{"encoder_activation": "swiglu", "loss": "mse", "optimizer": "nadamw", "max_steps": 3800}
Rows from expert 7 of block 7 of the encoder, named by matrix and row number. Rows with one number belong to one neuron. Each number is 200 + 30 x the weight over the matrix's rms, rounded and kept within 0 to 999. All counts start at 0.
# gate: expert gate (encoder.blocks.7.mlp.gate, 8x160x160), inputs 0-159
# up: expert up (encoder.blocks.7.mlp.up, 8x160x160), inputs 0-159
# down: expert down (encoder.blocks.7.mlp.down, 8x160x160, transposed), outputs 0-159
gate.23,231,171,183,200,207,218,187,170,247,212,214,208,163,185,179,176,193,188,193,288,224,168,161,236,226,191,117,159,152,182,147,185,208,179,223,245,175,148,161,212,246,241,185,209,206,207,183,203,185,181,212,122,267,206,221,230,179,200,224,201,248,199,195,182,226,172,202,210,186,208,205,175,202,212,175,195,204,205,209,233,220,200,195,194,207,238,166,186,158,205,208,218,213,173,212,225,193,200,200,163,156,160,192,215,219,214,186,183,156,204,162,192,244,163,198,223,233,201,200,238,197,209,167,185,224,177,206,140,166,289,184,203,164,189,245,225,231,165,180,209,221,218,197,200,207,167,195,180,240,179,236,182,167,166,183,236,141,196,212,198
up.23,193,187,174,209,192,215,199,190,244,205,181,158,194,189,207,177,220,179,188,239,216,206,173,207,195,199,198,191,208,191,126,195,171,209,197,219,208,207,206,168,205,227,196,212,198,213,134,199,234,195,200,193,195,196,204,198,207,213,209,198,223,197,203,166,209,160,231,219,217,196,217,178,177,210,207,186,234,202,219,257,212,163,196,192,192,235,210,242,204,212,214,185,212,153,188,201,193,205,241,209,151,186,212,214,220,208,188,148,221,168,182,214,230,202,202,231,218,209,241,213,180,181,170,188,207,212,175,155,179,193,184,233,189,189,212,230,213,148,187,196,156,235,184,218,151,184,208,162,207,193,231,190,182,195,198,226,209,216,180,190
down.23,197,214,189,194,201,192,220,185,221,198,221,149,178,206,172,208,184,233,175,166,221,180,217,200,201,202,230,202,197,201,196,210,193,226,204,225,194,227,201,247,213,172,194,209,184,202,184,223,222,213,173,339,173,205,191,191,179,201,212,215,214,187,213,205,172,196,245,199,197,227,204,165,162,187,210,193,221,204,179,223,183,175,158,142,187,169,180,194,238,236,210,191,202,201,170,160,185,182,192,167,222,228,206,192,202,223,189,212,237,164,192,214,189,177,216,220,226,239,227,189,195,199,178,193,192,196,136,221,204,140,189,197,216,194,191,185,177,193,183,198,216,173,198,198,173,219,216,224,212,186,201,182,245,168,202,201,239,188,221,226
gate.24,210,180,197,212,205,185,219,189,211,197,181,187,208,205,185,217,226,186,191,254,189,193,170,174,211,220,203,213,182,225,194,156,192,256,219,189,198,242,135,195,236,223,205,189,195,198,201,187,190,207,220,181,158,198,218,222,159,193,188,203,214,205,217,193,195,237,253,195,191,191,193,203,199,197,239,198,218,224,204,197,199,207,183,187,206,200,196,196,185,206,202,204,213,178,185,220,184,214,192,195,190,201,210,228,185,208,194,155,234,209,193,248,192,210,208,177,219,204,181,204,190,195,185,179,194,208,208,180,241,246,185,214,230,263,175,198,181,212,199,201,192,228,189,217,189,204,211,156,207,200,205,211,185,201,198,170,199,182,193,235
up.24,198,217,182,185,173,196,204,204,191,167,185,175,215,191,220,183,179,193,197,182,194,197,193,206,190,212,203,208,188,199,189,198,214,207,217,185,224,198,210,224,182,196,231,193,193,217,176,211,203,205,201,226,172,177,191,213,197,184,190,205,217,213,191,196,192,195,232,202,182,206,197,211,190,215,195,217,200,182,216,207,225,212,176,191,194,172,228,188,210,219,200,206,201,176,186,197,174,186,211,190,207,190,198,218,216,203,200,216,192,206,222,206,205,197,190,203,190,195,212,165,192,185,181,196,243,195,232,231,208,205,179,237,209,192,186,197,203,185,185,193,203,211,198,221,190,263,220,195,193,191,189,198,214,183,193,231,228,194,207,211
down.24,207,214,177,191,212,176,182,180,212,207,170,181,187,233,196,195,234,195,204,217,187,145,233,210,195,199,188,157,211,201,206,233,192,198,189,204,191,161,228,197,198,195,217,183,160,212,181,206,181,188,179,264,211,153,191,192,188,205,208,197,205,208,189,226,187,182,202,198,225,199,183,189,205,215,202,217,180,196,152,212,193,203,186,184,205,191,214,198,229,185,209,193,167,224,223,186,203,219,227,175,198,211,184,192,220,216,206,266,134,187,177,175,189,208,203,194,212,201,192,199,223,196,202,220,240,177,165,206,209,191,192,245,198,214,193,204,169,152,235,225,184,216,194,220,202,224,205,225,194,193,205,230,209,205,203,222,194,211,193,216
gate.25,202,208,197,190,183,185,201,206,209,200,180,204,204,187,213,212,203,197,194,199,213,199,212,195,177,202,186,186,200,217,215,210,218,222,192,211,194,190,207,198,198,215,204,154,212,197,225,209,189,185,216,208,187,174,196,234,205,193,218,198,202,196,196,197,186,207,201,209,193,197,203,178,206,206,190,209,195,221,223,202,219,200,185,186,210,204,185,242,192,206,197,217,190,205,195,183,190,203,204,204,177,207,212,219,203,193,224,195,211,189,217,221,203,202,197,234,185,198,218,184,233,208,180,226,195,212,198,220,190,188,200,187,215,179,199,192,193,180,185,220,200,182,186,215,190,201,220,193,202,208,206,212,193,199,184,186,231,203,194,182
up.25,198,175,203,191,212,196,231,179,200,217,204,194,196,208,217,191,212,188,195,197,185,194,212,194,199,200,201,193,220,180,221,179,211,205,182,219,204,203,198,185,194,209,205,192,213,194,200,206,204,183,209,168,192,196,230,183,187,203,175,201,206,184,187,229,181,201,205,228,223,216,199,190,178,208,207,201,178,185,215,191,230,183,205,214,202,200,211,206,193,208,201,204,226,204,200,205,197,189,212,222,204,215,194,199,192,187,194,210,207,182,219,188,187,210,199,171,204,207,196,206,224,211,230,201,212,192,187,211,213,219,218,218,217,209,177,198,204,200,183,227,206,219,198,199,183,180,220,198,190,184,183,204,212,197,205,192,207,188,195,211
down.25,199,216,204,207,208,171,201,213,199,192,217,190,195,220,218,207,226,201,159,181,210,191,191,231,178,204,176,203,205,219,198,196,218,211,161,192,171,181,208,190,197,189,178,176,205,226,188,216,218,199,208,189,235,183,200,221,199,212,178,186,225,195,194,196,216,219,191,220,224,201,195,189,199,243,200,202,218,203,203,196,211,185,204,216,203,220,198,191,187,189,202,183,218,204,203,237,203,203,213,222,188,190,209,187,195,195,207,183,180,107,213,212,176,165,223,198,175,194,214,189,171,210,207,203,197,185,206,188,202,228,202,214,190,217,214,191,211,188,206,221,218,199,201,179,221,252,222,206,186,176,204,188,166,201,196,205,223,186,185,200
gate.26,190,181,254,251,128,197,221,226,194,149,147,186,215,189,226,239,187,203,151,190,193,158,172,233,179,185,237,166,218,132,153,199,213,160,165,260,231,303,207,134,173,258,212,202,194,173,23,276,185,204,225,182,293,144,177,82,207,211,190,208,152,206,205,222,206,236,195,203,213,244,205,176,206,208,290,180,181,195,214,178,148,200,163,182,244,199,182,234,253,236,201,148,185,207,298,216,158,203,207,252,178,158,204,245,168,208,242,184,228,209,215,192,198,275,162,175,205,268,257,226,200,192,176,287,202,182,202,171,232,217,187,356,247,135,177,175,254,209,232,195,207,182,141,208,192,176,284,136,150,228,199,210,172,206,217,210,254,179,185,213
up.26,165,204,149,132,278,208,192,121,241,233,196,75,205,206,172,169,336,245,205,139,153,241,186,215,234,185,259,163,143,143,261,127,139,303,263,79,208,211,200,243,230,227,202,188,187,186,217,250,333,216,190,283,172,201,213,274,204,240,213,160,264,137,218,145,255,240,229,166,112,233,272,101,220,237,226,218,158,253,175,209,156,210,81,146,195,173,216,152,169,265,195,168,193,239,107,154,214,171,182,212,240,269,159,216,197,170,181,147,194,226,154,224,230,222,213,185,218,267,180,190,154,231,119,113,173,211,85,125,232,196,224,203,222,267,151,257,181,193,186,183,252,203,191,285,171,159,235,166,272,162,247,244,230,181,212,69,278,166,197,226
down.26,178,216,201,174,225,189,146,184,153,232,206,243,146,145,178,201,212,172,198,163,231,158,284,223,150,205,153,136,242,167,199,250,169,231,168,199,203,145,180,160,158,251,167,189,124,178,137,247,212,201,222,225,223,163,183,180,206,217,229,208,261,220,158,127,189,307,156,235,159,214,218,164,192,185,248,194,0,183,137,162,141,261,168,189,292,230,227,173,239,194,199,194,165,280,170,195,204,213,216,248,247,240,169,216,214,181,211,229,150,103,175,208,187,275,161,136,204,222,201,156,238,192,185,270,213,190,207,218,298,165,207,319,237,220,167,164,123,205,230,209,205,167,191,163,213,115,285,252,175,206,175,239,147,193,216,199,166,210,138,223
gate.27,200,192,167,210,166,210,212,211,217,187,191,215,186,213,185,241,199,192,234,195,181,181,200,190,177,205,195,193,171,214,211,218,203,201,168,205,213,196,173,163,188,180,201,218,175,204,208,189,184,176,184,173,246,194,225,175,191,207,189,202,187,202,223,220,224,204,195,210,189,191,210,188,199,206,218,212,181,198,191,185,221,183,194,202,184,183,219,204,221,231,221,187,200,221,218,212,207,216,223,212,205,218,191,199,175,195,205,202,185,192,238,225,177,199,200,175,210,205,207,215,179,181,228,210,187,223,230,166,203,189,190,220,201,198,213,193,212,261,183,183,204,154,201,194,188,227,198,204,180,167,211,198,184,182,192,198,184,199,204,186
up.27,184,206,200,189,205,183,186,182,193,206,210,223,205,186,169,176,208,236,184,221,230,184,208,199,202,190,152,196,229,170,235,174,203,198,210,208,208,185,162,235,197,205,178,203,221,187,189,217,244,196,241,142,184,211,193,248,205,209,250,212,231,203,179,190,212,182,181,200,185,223,216,166,201,191,202,193,183,192,172,230,167,238,211,188,212,194,205,173,205,165,206,187,225,221,220,199,214,181,195,210,179,197,212,216,231,207,186,176,157,190,205,191,209,193,210,170,201,238,171,226,209,203,213,194,228,187,188,162,190,168,204,199,188,224,157,235,221,211,217,202,176,199,244,239,204,158,182,183,212,201,175,205,142,189,199,211,206,182,188,195
down.27,200,181,186,201,221,180,184,173,188,202,208,214,195,216,207,192,189,202,192,255,226,183,152,196,188,183,190,175,231,203,213,218,185,171,185,189,194,154,210,224,184,201,177,173,211,175,207,199,204,197,218,103,199,202,197,226,208,206,218,183,146,195,209,184,212,197,196,242,205,198,161,192,196,199,190,206,154,212,177,213,184,211,167,186,193,215,257,204,198,214,191,212,209,245,204,202,200,200,203,215,208,252,203,186,196,181,205,190,212,185,197,214,196,237,216,174,210,216,198,217,208,182,199,193,173,160,211,224,142,203,218,191,177,206,201,195,223,201,195,213,173,228,218,210,217,163,163,182,186,219,234,216,200,230,188,202,159,188,211,216
gate.28,218,202,167,185,241,187,227,166,202,249,217,221,180,161,167,136,193,192,175,269,253,188,239,276,189,210,180,146,182,128,166,201,235,198,194,231,255,154,209,202,175,244,154,192,225,222,134,269,222,166,210,181,224,181,197,204,242,283,200,226,267,218,207,208,170,198,157,201,149,205,170,162,148,234,184,197,135,189,144,245,176,221,170,177,270,194,198,119,221,137,203,228,197,200,186,183,195,219,187,224,217,204,161,222,281,190,242,219,107,189,215,228,193,244,156,175,219,258,179,172,218,204,135,142,218,238,172,177,158,234,218,227,210,240,172,236,212,151,231,211,167,212,233,229,164,224,214,220,178,230,185,267,172,176,227,211,180,195,162,232
up.28,219,172,218,192,202,209,217,215,214,179,207,148,193,236,175,256,208,189,248,144,148,222,179,154,216,183,236,247,144,237,258,205,106,241,159,166,178,272,196,162,208,161,236,169,178,200,232,174,266,205,205,234,160,191,211,178,174,170,182,208,109,212,231,191,190,258,245,218,226,223,197,227,253,199,263,191,213,193,221,146,178,212,186,169,155,212,207,272,186,234,222,192,197,210,177,210,179,194,188,189,232,211,158,229,200,182,225,154,304,199,204,217,190,201,204,231,163,203,233,219,197,164,218,235,162,193,202,163,257,188,150,220,238,179,184,221,188,229,232,143,233,189,172,178,188,157,244,158,221,186,214,174,218,210,196,208,265,190,234,183
down.28,190,191,177,222,220,176,169,182,198,248,196,230,269,157,224,157,254,196,202,278,208,186,241,218,201,222,137,133,235,189,187,201,210,174,179,236,194,142,215,178,155,311,184,187,168,238,151,241,206,173,232,107,199,188,207,242,207,232,258,180,196,225,191,184,255,286,138,170,142,197,179,169,216,234,200,173,196,200,194,211,143,168,202,218,299,207,264,214,163,180,231,199,165,207,225,199,230,231,185,254,192,185,219,246,210,174,210,168,163,216,185,191,213,227,188,135,200,203,173,189,187,208,257,214,220,195,183,198,236,282,206,245,208,232,167,206,195,149,238,217,188,247,220,279,188,88,153,213,157,182,184,198,124,212,221,183,102,204,160,197
gate.29,181,213,257,136,113,178,201,233,240,189,184,211,206,234,209,265,250,225,135,100,184,246,241,132,210,196,302,187,236,167,215,219,56,293,172,161,235,333,235,160,220,150,325,198,99,132,162,233,373,199,172,439,120,190,205,131,160,189,310,218,153,167,221,142,189,249,339,198,253,190,193,197,257,170,299,219,186,134,278,109,217,88,144,165,144,201,171,245,153,243,228,209,194,235,187,212,164,198,207,240,187,275,146,205,157,174,183,127,344,218,166,192,164,303,201,263,184,172,285,218,227,185,227,236,178,181,72,181,217,141,189,239,173,164,178,265,132,207,192,187,195,185,159,207,204,167,291,128,201,201,235,191,368,188,238,148,263,195,160,158
up.29,170,208,212,210,210,165,179,164,279,205,207,161,240,172,250,165,283,278,102,299,301,269,211,251,208,221,261,208,211,147,159,271,167,260,178,213,181,193,249,235,220,263,277,198,168,165,145,142,183,169,206,198,143,151,160,189,211,259,188,208,230,225,200,177,189,162,238,198,196,249,144,168,160,240,145,169,168,211,201,188,235,119,168,180,251,169,200,142,181,246,188,221,182,178,234,208,172,179,205,324,161,170,170,225,209,184,243,148,74,188,206,180,156,295,170,113,260,313,282,92,239,217,132,184,217,224,186,239,116,231,217,234,157,208,134,233,245,126,179,250,207,235,182,238,162,302,181,156,102,188,232,244,369,212,137,47,263,199,148,233
down.29,170,212,177,217,228,238,147,206,178,199,173,291,295,119,257,183,325,200,246,249,195,149,344,277,176,244,144,95,231,150,171,229,207,257,161,166,219,109,259,110,198,324,231,168,114,179,127,224,204,162,225,143,195,144,213,245,195,227,168,204,245,178,182,175,205,314,115,226,178,213,182,184,178,183,231,136,33,217,159,204,163,231,178,213,312,204,360,209,256,210,224,190,195,244,242,239,184,221,206,292,132,156,177,287,224,208,186,177,154,290,178,147,240,351,178,45,186,209,234,173,174,160,180,249,212,189,201,221,295,274,166,309,198,214,183,128,182,148,237,261,148,254,159,239,194,88,215,193,124,201,165,201,93,222,192,164,113,181,152,179
gate.30,210,212,188,174,199,222,220,173,203,193,173,174,185,217,217,190,196,178,201,199,207,199,190,188,217,200,206,201,218,205,207,203,203,172,232,207,209,197,203,202,199,198,201,201,189,190,195,221,191,200,183,199,188,206,183,204,201,205,227,204,203,206,193,206,212,205,199,201,201,201,199,192,176,201,208,174,208,188,207,214,210,217,180,199,216,200,189,184,195,196,194,192,191,176,220,218,216,213,186,185,221,207,221,193,207,176,217,180,204,213,214,212,217,183,186,202,196,206,195,202,184,202,207,198,177,181,198,199,212,187,206,207,197,181,205,200,206,210,170,194,188,210,197,194,197,195,212,205,227,209,223,192,212,199,206,195,211,204,180,223
up.30,178,196,207,218,216,225,209,195,196,207,193,206,179,189,192,189,195,205,195,194,203,207,193,204,198,189,208,213,211,189,216,232,192,185,184,205,191,210,204,183,224,196,219,200,197,195,204,218,191,200,198,189,199,186,208,213,179,194,201,200,190,218,198,202,213,199,179,193,205,191,206,217,220,166,236,196,201,196,215,210,203,213,219,196,200,203,228,222,201,225,217,197,203,195,199,180,188,196,202,193,196,186,209,189,185,198,210,168,215,197,203,178,157,207,188,219,238,208,214,205,209,214,197,192,215,186,180,201,203,196,197,215,209,200,191,206,169,224,181,197,213,167,221,219,213,184,190,205,223,184,178,184,221,189,196,177,191,220,203,192
down.30,179,201,203,187,218,178,227,193,204,196,201,203,222,219,178,207,199,184,189,211,188,188,183,179,217,196,178,193,212,202,224,206,227,223,208,193,191,182,195,215,205,201,217,204,210,181,186,178,200,206,195,196,209,209,201,189,218,201,191,190,176,218,183,190,202,187,170,227,199,198,207,196,212,203,221,208,208,186,188,204,194,215,216,205,187,191,184,214,188,196,191,182,202,189,186,205,197,193,201,204,194,198,201,195,220,204,210,205,201,185,215,206,174,194,194,214,211,215,186,213,206,197,207,177,194,227,185,173,181,194,192,213,206,196,200,193,191,206,200,183,180,194,203,195,182,191,214,211,204,223,212,217,195,187,200,209,196,224,200,199
gate.31,209,193,171,227,198,207,187,223,188,210,195,220,212,180,190,180,209,184,186,232,193,193,212,223,189,198,207,198,185,177,186,193,216,209,224,166,204,228,183,201,206,223,202,185,193,202,218,195,202,194,179,223,243,195,199,194,169,196,195,219,207,197,197,168,190,151,222,196,206,212,207,205,211,213,190,168,187,185,207,226,237,241,201,208,219,195,226,189,200,202,189,190,190,191,172,164,227,192,192,225,189,212,226,200,226,196,202,212,122,210,206,177,179,209,196,179,209,186,208,181,187,205,175,180,199,202,204,207,202,193,220,193,207,197,225,187,225,204,214,202,191,208,224,185,198,249,206,205,218,191,218,214,134,216,199,190,244,204,213,197
up.31,201,191,183,198,213,204,199,218,219,213,177,192,195,172,200,190,231,181,194,234,201,168,203,187,196,220,229,198,207,189,186,183,207,223,217,172,170,199,223,155,198,250,202,213,194,214,211,204,210,177,222,245,164,206,172,205,182,181,179,181,218,218,217,171,221,178,228,212,201,185,185,225,231,190,218,195,177,203,199,196,207,226,188,210,233,178,234,209,206,191,183,233,201,212,170,173,196,212,214,216,224,211,195,218,201,215,193,193,156,196,208,210,205,204,191,210,191,156,217,188,197,212,197,182,197,207,207,216,203,213,200,207,246,188,204,196,184,196,211,232,200,230,185,192,199,200,231,203,249,184,196,191,188,206,204,210,202,193,185,205
down.31,209,208,195,202,175,206,177,197,219,211,196,204,191,211,178,199,181,187,211,213,222,194,186,172,195,194,224,200,198,212,206,221,192,210,186,205,207,211,210,192,212,197,209,208,233,190,241,192,193,204,206,175,202,216,197,203,206,202,166,211,184,205,228,184,196,190,222,202,195,194,186,229,224,149,192,203,194,219,220,187,230,222,215,253,189,222,190,193,191,201,198,196,202,239,186,196,182,186,205,219,202,196,192,200,197,204,200,213,176,143,214,178,196,196,199,187,212,185,199,208,208,200,235,195,185,190,204,216,171,186,198,189,211,227,224,194,205,214,187,212,203,174,221,175,198,166,203,206,215,205,181,179,219,173,211,210,189,204,209,198
gate.32,183,189,195,218,192,199,199,208,197,203,185,209,217,189,181,213,189,212,213,179,190,199,202,193,202,196,194,200,215,193,185,188,204,227,175,198,197,205,173,210,187,194,174,187,178,183,203,218,217,202,205,176,197,207,218,184,203,204,184,194,194,213,192,203,200,226,202,186,229,197,215,200,204,189,194,231,180,179,202,182,186,182,190,200,175,181,201,198,215,209,190,229,190,210,207,181,206,182,203,185,196,211,205,187,181,202,208,190,211,207,194,192,183,231,191,184,183,200,192,211,199,209,219,195,181,181,211,198,189,210,202,224,215,218,188,207,216,214,200,205,207,174,212,199,199,202,223,205,207,224,189,225,172,172,188,197,208,201,196,197
up.32,203,214,192,218,210,215,189,205,195,200,194,197,208,183,212,198,199,191,199,191,202,212,206,212,201,206,212,200,175,230,189,194,222,203,187,193,185,201,171,171,200,230,177,203,218,179,220,185,222,207,210,174,231,197,225,178,175,170,214,201,201,209,203,173,208,221,192,214,210,170,190,200,219,205,195,200,212,215,189,232,211,211,181,201,201,204,177,210,179,187,221,184,199,220,174,198,235,187,209,196,194,179,218,199,180,203,192,221,211,200,198,201,194,205,215,213,195,188,211,216,187,202,178,207,183,207,213,177,192,224,214,224,181,192,205,209,214,215,211,206,190,203,157,176,205,202,180,194,218,192,208,201,198,199,204,213,173,220,215,211
down.32,188,208,207,224,206,233,175,183,190,191,187,223,197,192,214,209,184,182,213,213,170,232,218,219,210,185,232,212,183,180,228,180,190,187,217,192,204,209,172,196,226,213,186,180,202,207,215,189,214,195,196,183,217,233,190,182,209,194,199,190,215,187,216,213,198,205,209,185,170,205,219,192,197,206,196,212,195,201,206,214,188,209,200,231,207,223,190,190,184,209,203,182,207,197,203,204,201,190,195,221,202,194,189,208,189,197,201,217,191,208,212,187,217,198,191,192,191,198,196,223,198,206,177,192,222,212,210,189,215,195,196,199,207,216,213,210,233,211,199,181,209,193,189,198,210,188,211,190,199,209,196,185,192,200,209,200,189,201,192,236
gate.33,182,192,232,206,176,198,208,209,180,175,193,201,191,188,210,209,215,206,212,210,220,206,240,173,194,206,186,206,151,195,217,201,196,216,205,206,218,210,180,184,190,208,194,204,218,199,252,184,200,185,201,224,203,214,185,190,195,181,182,196,215,182,191,217,220,170,224,209,193,197,196,203,179,210,195,224,204,170,202,195,190,196,204,194,216,211,223,184,197,196,190,193,199,189,188,206,202,210,203,194,191,198,180,177,191,225,205,223,192,189,222,167,210,184,179,226,222,183,203,191,187,186,174,178,199,177,232,210,227,233,199,190,174,204,203,195,207,173,186,212,216,218,196,179,196,213,188,206,211,191,201,208,214,184,211,219,223,211,194,180
up.33,196,199,173,184,197,217,209,177,191,188,182,214,193,200,212,208,192,201,195,214,187,200,208,194,211,186,206,204,212,200,219,189,215,237,208,181,178,201,214,177,210,167,218,203,219,198,226,186,200,186,201,199,214,197,199,203,201,214,179,191,206,186,209,211,184,187,193,211,196,196,200,217,216,219,177,192,200,187,215,189,215,187,187,202,209,205,195,229,187,168,209,211,197,182,203,230,207,200,207,214,191,218,216,197,184,205,185,202,161,180,219,189,187,206,175,177,193,186,205,215,190,227,194,191,218,205,191,214,197,218,180,168,212,192,198,203,197,190,199,193,204,217,187,199,197,241,178,168,178,213,202,190,193,191,188,165,204,200,202,201
down.33,196,184,194,210,206,198,214,196,199,191,208,189,186,204,206,189,163,200,195,209,190,189,193,148,189,233,189,177,208,207,220,274,199,204,211,191,212,184,211,226,182,201,187,180,206,197,223,192,206,199,215,167,234,202,184,192,186,215,208,198,193,207,182,205,193,181,207,195,170,203,203,233,166,212,171,201,185,209,195,210,193,201,169,170,193,168,185,204,199,210,192,199,171,238,249,190,206,194,212,197,241,226,200,199,194,192,204,204,200,166,226,199,188,234,200,210,180,171,174,201,195,197,180,186,200,206,205,173,207,225,226,204,204,203,212,219,235,202,210,185,217,191,195,184,189,200,199,215,220,215,221,196,200,211,198,213,203,218,188,219
gate.34,174,216,193,188,127,192,277,178,308,131,216,102,236,228,264,132,191,237,180,248,165,210,166,291,203,103,263,177,81,169,83,159,227,181,250,254,282,307,214,132,208,111,199,210,187,225,189,282,129,216,141,251,190,208,179,210,236,182,276,139,302,147,226,325,183,123,224,132,259,193,209,152,152,266,173,155,263,239,271,256,205,155,169,185,209,234,157,198,134,236,173,182,163,135,182,202,187,166,165,238,208,240,141,199,237,153,161,247,208,266,212,151,275,150,225,249,237,221,232,193,189,157,102,185,210,205,182,233,185,186,195,163,214,100,212,186,187,134,118,191,173,205,182,260,196,296,130,143,215,144,222,136,222,231,168,232,225,175,257,223
up.34,226,178,184,202,168,213,203,170,247,117,224,114,199,221,231,108,221,263,220,272,207,203,207,302,213,167,223,149,96,191,134,156,227,187,241,200,240,261,234,203,237,179,160,228,185,186,172,230,122,211,170,248,146,181,197,218,263,226,250,131,282,135,234,318,195,125,206,129,229,193,169,182,182,232,165,168,225,223,255,227,170,164,177,180,183,226,194,203,175,227,175,195,176,150,139,226,198,202,133,229,171,274,151,234,231,177,159,246,242,261,151,120,287,136,203,223,231,261,255,223,187,165,155,175,220,203,188,264,221,172,181,133,223,150,197,272,202,114,183,189,190,259,249,291,197,198,190,160,154,207,218,226,183,223,134,226,219,176,217,184
down.34,204,185,138,235,141,220,199,229,142,165,239,332,131,153,168,199,194,178,278,194,224,189,180,264,170,195,123,151,181,174,189,209,140,191,253,209,178,209,180,200,235,228,191,185,282,157,206,211,221,237,207,48,164,165,161,235,153,201,283,151,155,135,179,154,154,314,154,132,187,211,224,258,175,122,223,202,14,235,237,192,192,305,205,186,215,327,210,192,260,206,186,203,149,252,155,265,206,208,128,259,239,234,153,258,225,214,178,212,217,194,172,185,295,217,197,200,204,209,210,252,162,158,310,254,193,175,262,165,290,250,177,202,201,190,210,181,188,324,170,204,190,216,204,185,211,96,248,157,134,210,191,187,187,258,176,254,97,165,187,214
gate.35,184,191,210,210,193,210,187,207,204,190,197,208,214,197,232,185,202,202,187,193,190,203,194,214,220,203,204,201,240,190,207,220,200,219,197,204,201,193,199,188,197,235,192,193,199,197,181,194,193,203,195,175,211,215,196,200,175,214,190,218,186,208,205,183,243,211,182,204,194,216,207,180,218,197,234,209,214,206,204,209,210,218,193,208,198,192,219,205,205,207,181,213,195,206,203,193,204,206,201,204,195,193,183,184,187,219,205,190,214,202,177,185,192,228,203,170,191,203,222,190,192,209,221,191,183,218,211,176,206,212,212,240,223,201,202,193,212,204,206,209,216,214,200,199,206,185,196,197,187,196,168,213,169,213,200,165,215,184,200,207
up.35,196,200,208,183,175,203,191,199,195,200,176,181,188,217,208,239,192,201,182,177,214,184,186,199,191,178,182,191,201,199,194,206,195,199,201,194,189,185,213,195,209,184,211,203,210,203,204,197,216,213,209,233,188,194,212,180,197,205,192,183,218,206,202,203,181,170,216,201,183,178,193,205,159,222,175,199,218,193,177,194,217,216,213,208,231,190,188,206,185,190,196,204,204,191,185,188,191,196,191,209,220,229,173,214,214,173,193,231,208,220,203,204,207,172,184,196,195,196,206,194,209,201,176,181,195,207,198,224,216,202,202,240,204,194,206,191,181,150,200,192,188,201,211,194,197,204,191,221,221,210,227,177,193,200,208,235,199,194,184,213
down.35,158,204,187,189,209,214,196,200,209,223,217,213,199,196,183,196,159,178,191,188,187,185,205,215,215,201,186,187,200,205,201,227,219,200,209,200,219,219,201,207,205,197,177,186,186,235,200,211,196,190,210,224,196,205,199,215,199,233,210,243,194,215,199,216,213,187,190,192,199,203,182,210,196,200,180,179,180,217,178,208,169,210,204,213,216,171,245,204,194,203,208,204,200,227,241,176,197,216,191,195,238,237,201,207,185,180,176,214,200,184,168,179,231,216,208,203,197,196,187,186,221,198,231,194,190,229,200,210,154,195,223,187,210,212,205,185,196,203,202,188,163,194,196,207,195,193,180,219,219,198,183,197,183,202,214,178,198,188,212,221
gate.36,181,204,176,200,207,239,198,183,222,136,191,192,240,164,226,191,213,212,176,180,191,197,250,246,190,201,196,220,229,214,173,198,234,206,187,199,203,143,240,199,201,201,205,212,167,230,217,233,203,171,179,204,178,244,199,218,217,177,147,230,204,178,222,191,221,241,222,188,192,192,190,197,213,197,176,213,204,190,203,170,205,157,196,172,183,197,240,241,206,179,204,198,205,183,169,176,214,213,194,202,182,189,217,221,206,202,189,169,259,197,166,183,186,213,198,201,180,192,162,191,200,208,235,237,190,211,201,211,232,198,196,207,247,217,190,188,168,160,186,209,214,231,214,225,208,226,161,203,194,182,216,223,226,217,222,189,219,204,239,209
up.36,198,196,192,215,240,210,193,172,214,189,213,179,204,177,201,236,206,214,199,190,180,179,201,208,224,171,191,201,238,221,176,197,221,188,178,217,198,191,186,201,188,185,191,220,201,200,210,216,155,206,199,165,163,227,175,195,203,203,202,184,194,165,205,186,192,226,196,174,213,204,221,186,231,183,199,195,215,215,214,200,205,197,222,201,150,214,213,248,222,210,207,237,197,216,243,200,215,184,199,158,161,177,229,279,201,196,205,166,216,203,185,171,210,169,256,200,195,174,147,204,205,226,183,191,178,196,228,180,226,237,197,213,203,238,218,183,180,186,205,241,180,197,217,221,202,225,188,196,194,215,218,165,275,202,191,175,208,200,215,200
down.36,229,208,212,208,191,203,234,218,187,199,217,195,220,195,217,209,178,214,222,220,221,221,200,175,233,196,195,222,208,170,180,217,179,196,204,179,162,196,210,210,166,152,197,197,216,238,203,227,217,191,209,190,216,173,189,218,197,184,257,197,199,214,175,200,183,171,222,222,206,220,223,209,193,204,195,199,201,203,172,206,191,215,172,190,211,182,147,201,201,202,217,222,208,160,210,194,195,174,199,176,230,192,207,223,189,194,228,208,236,162,190,176,179,197,219,204,178,212,218,187,207,174,223,184,199,207,174,229,196,175,168,191,240,167,204,139,147,189,194,210,195,231,197,226,200,194,179,201,185,204,182,177,177,214,192,216,220,198,222,232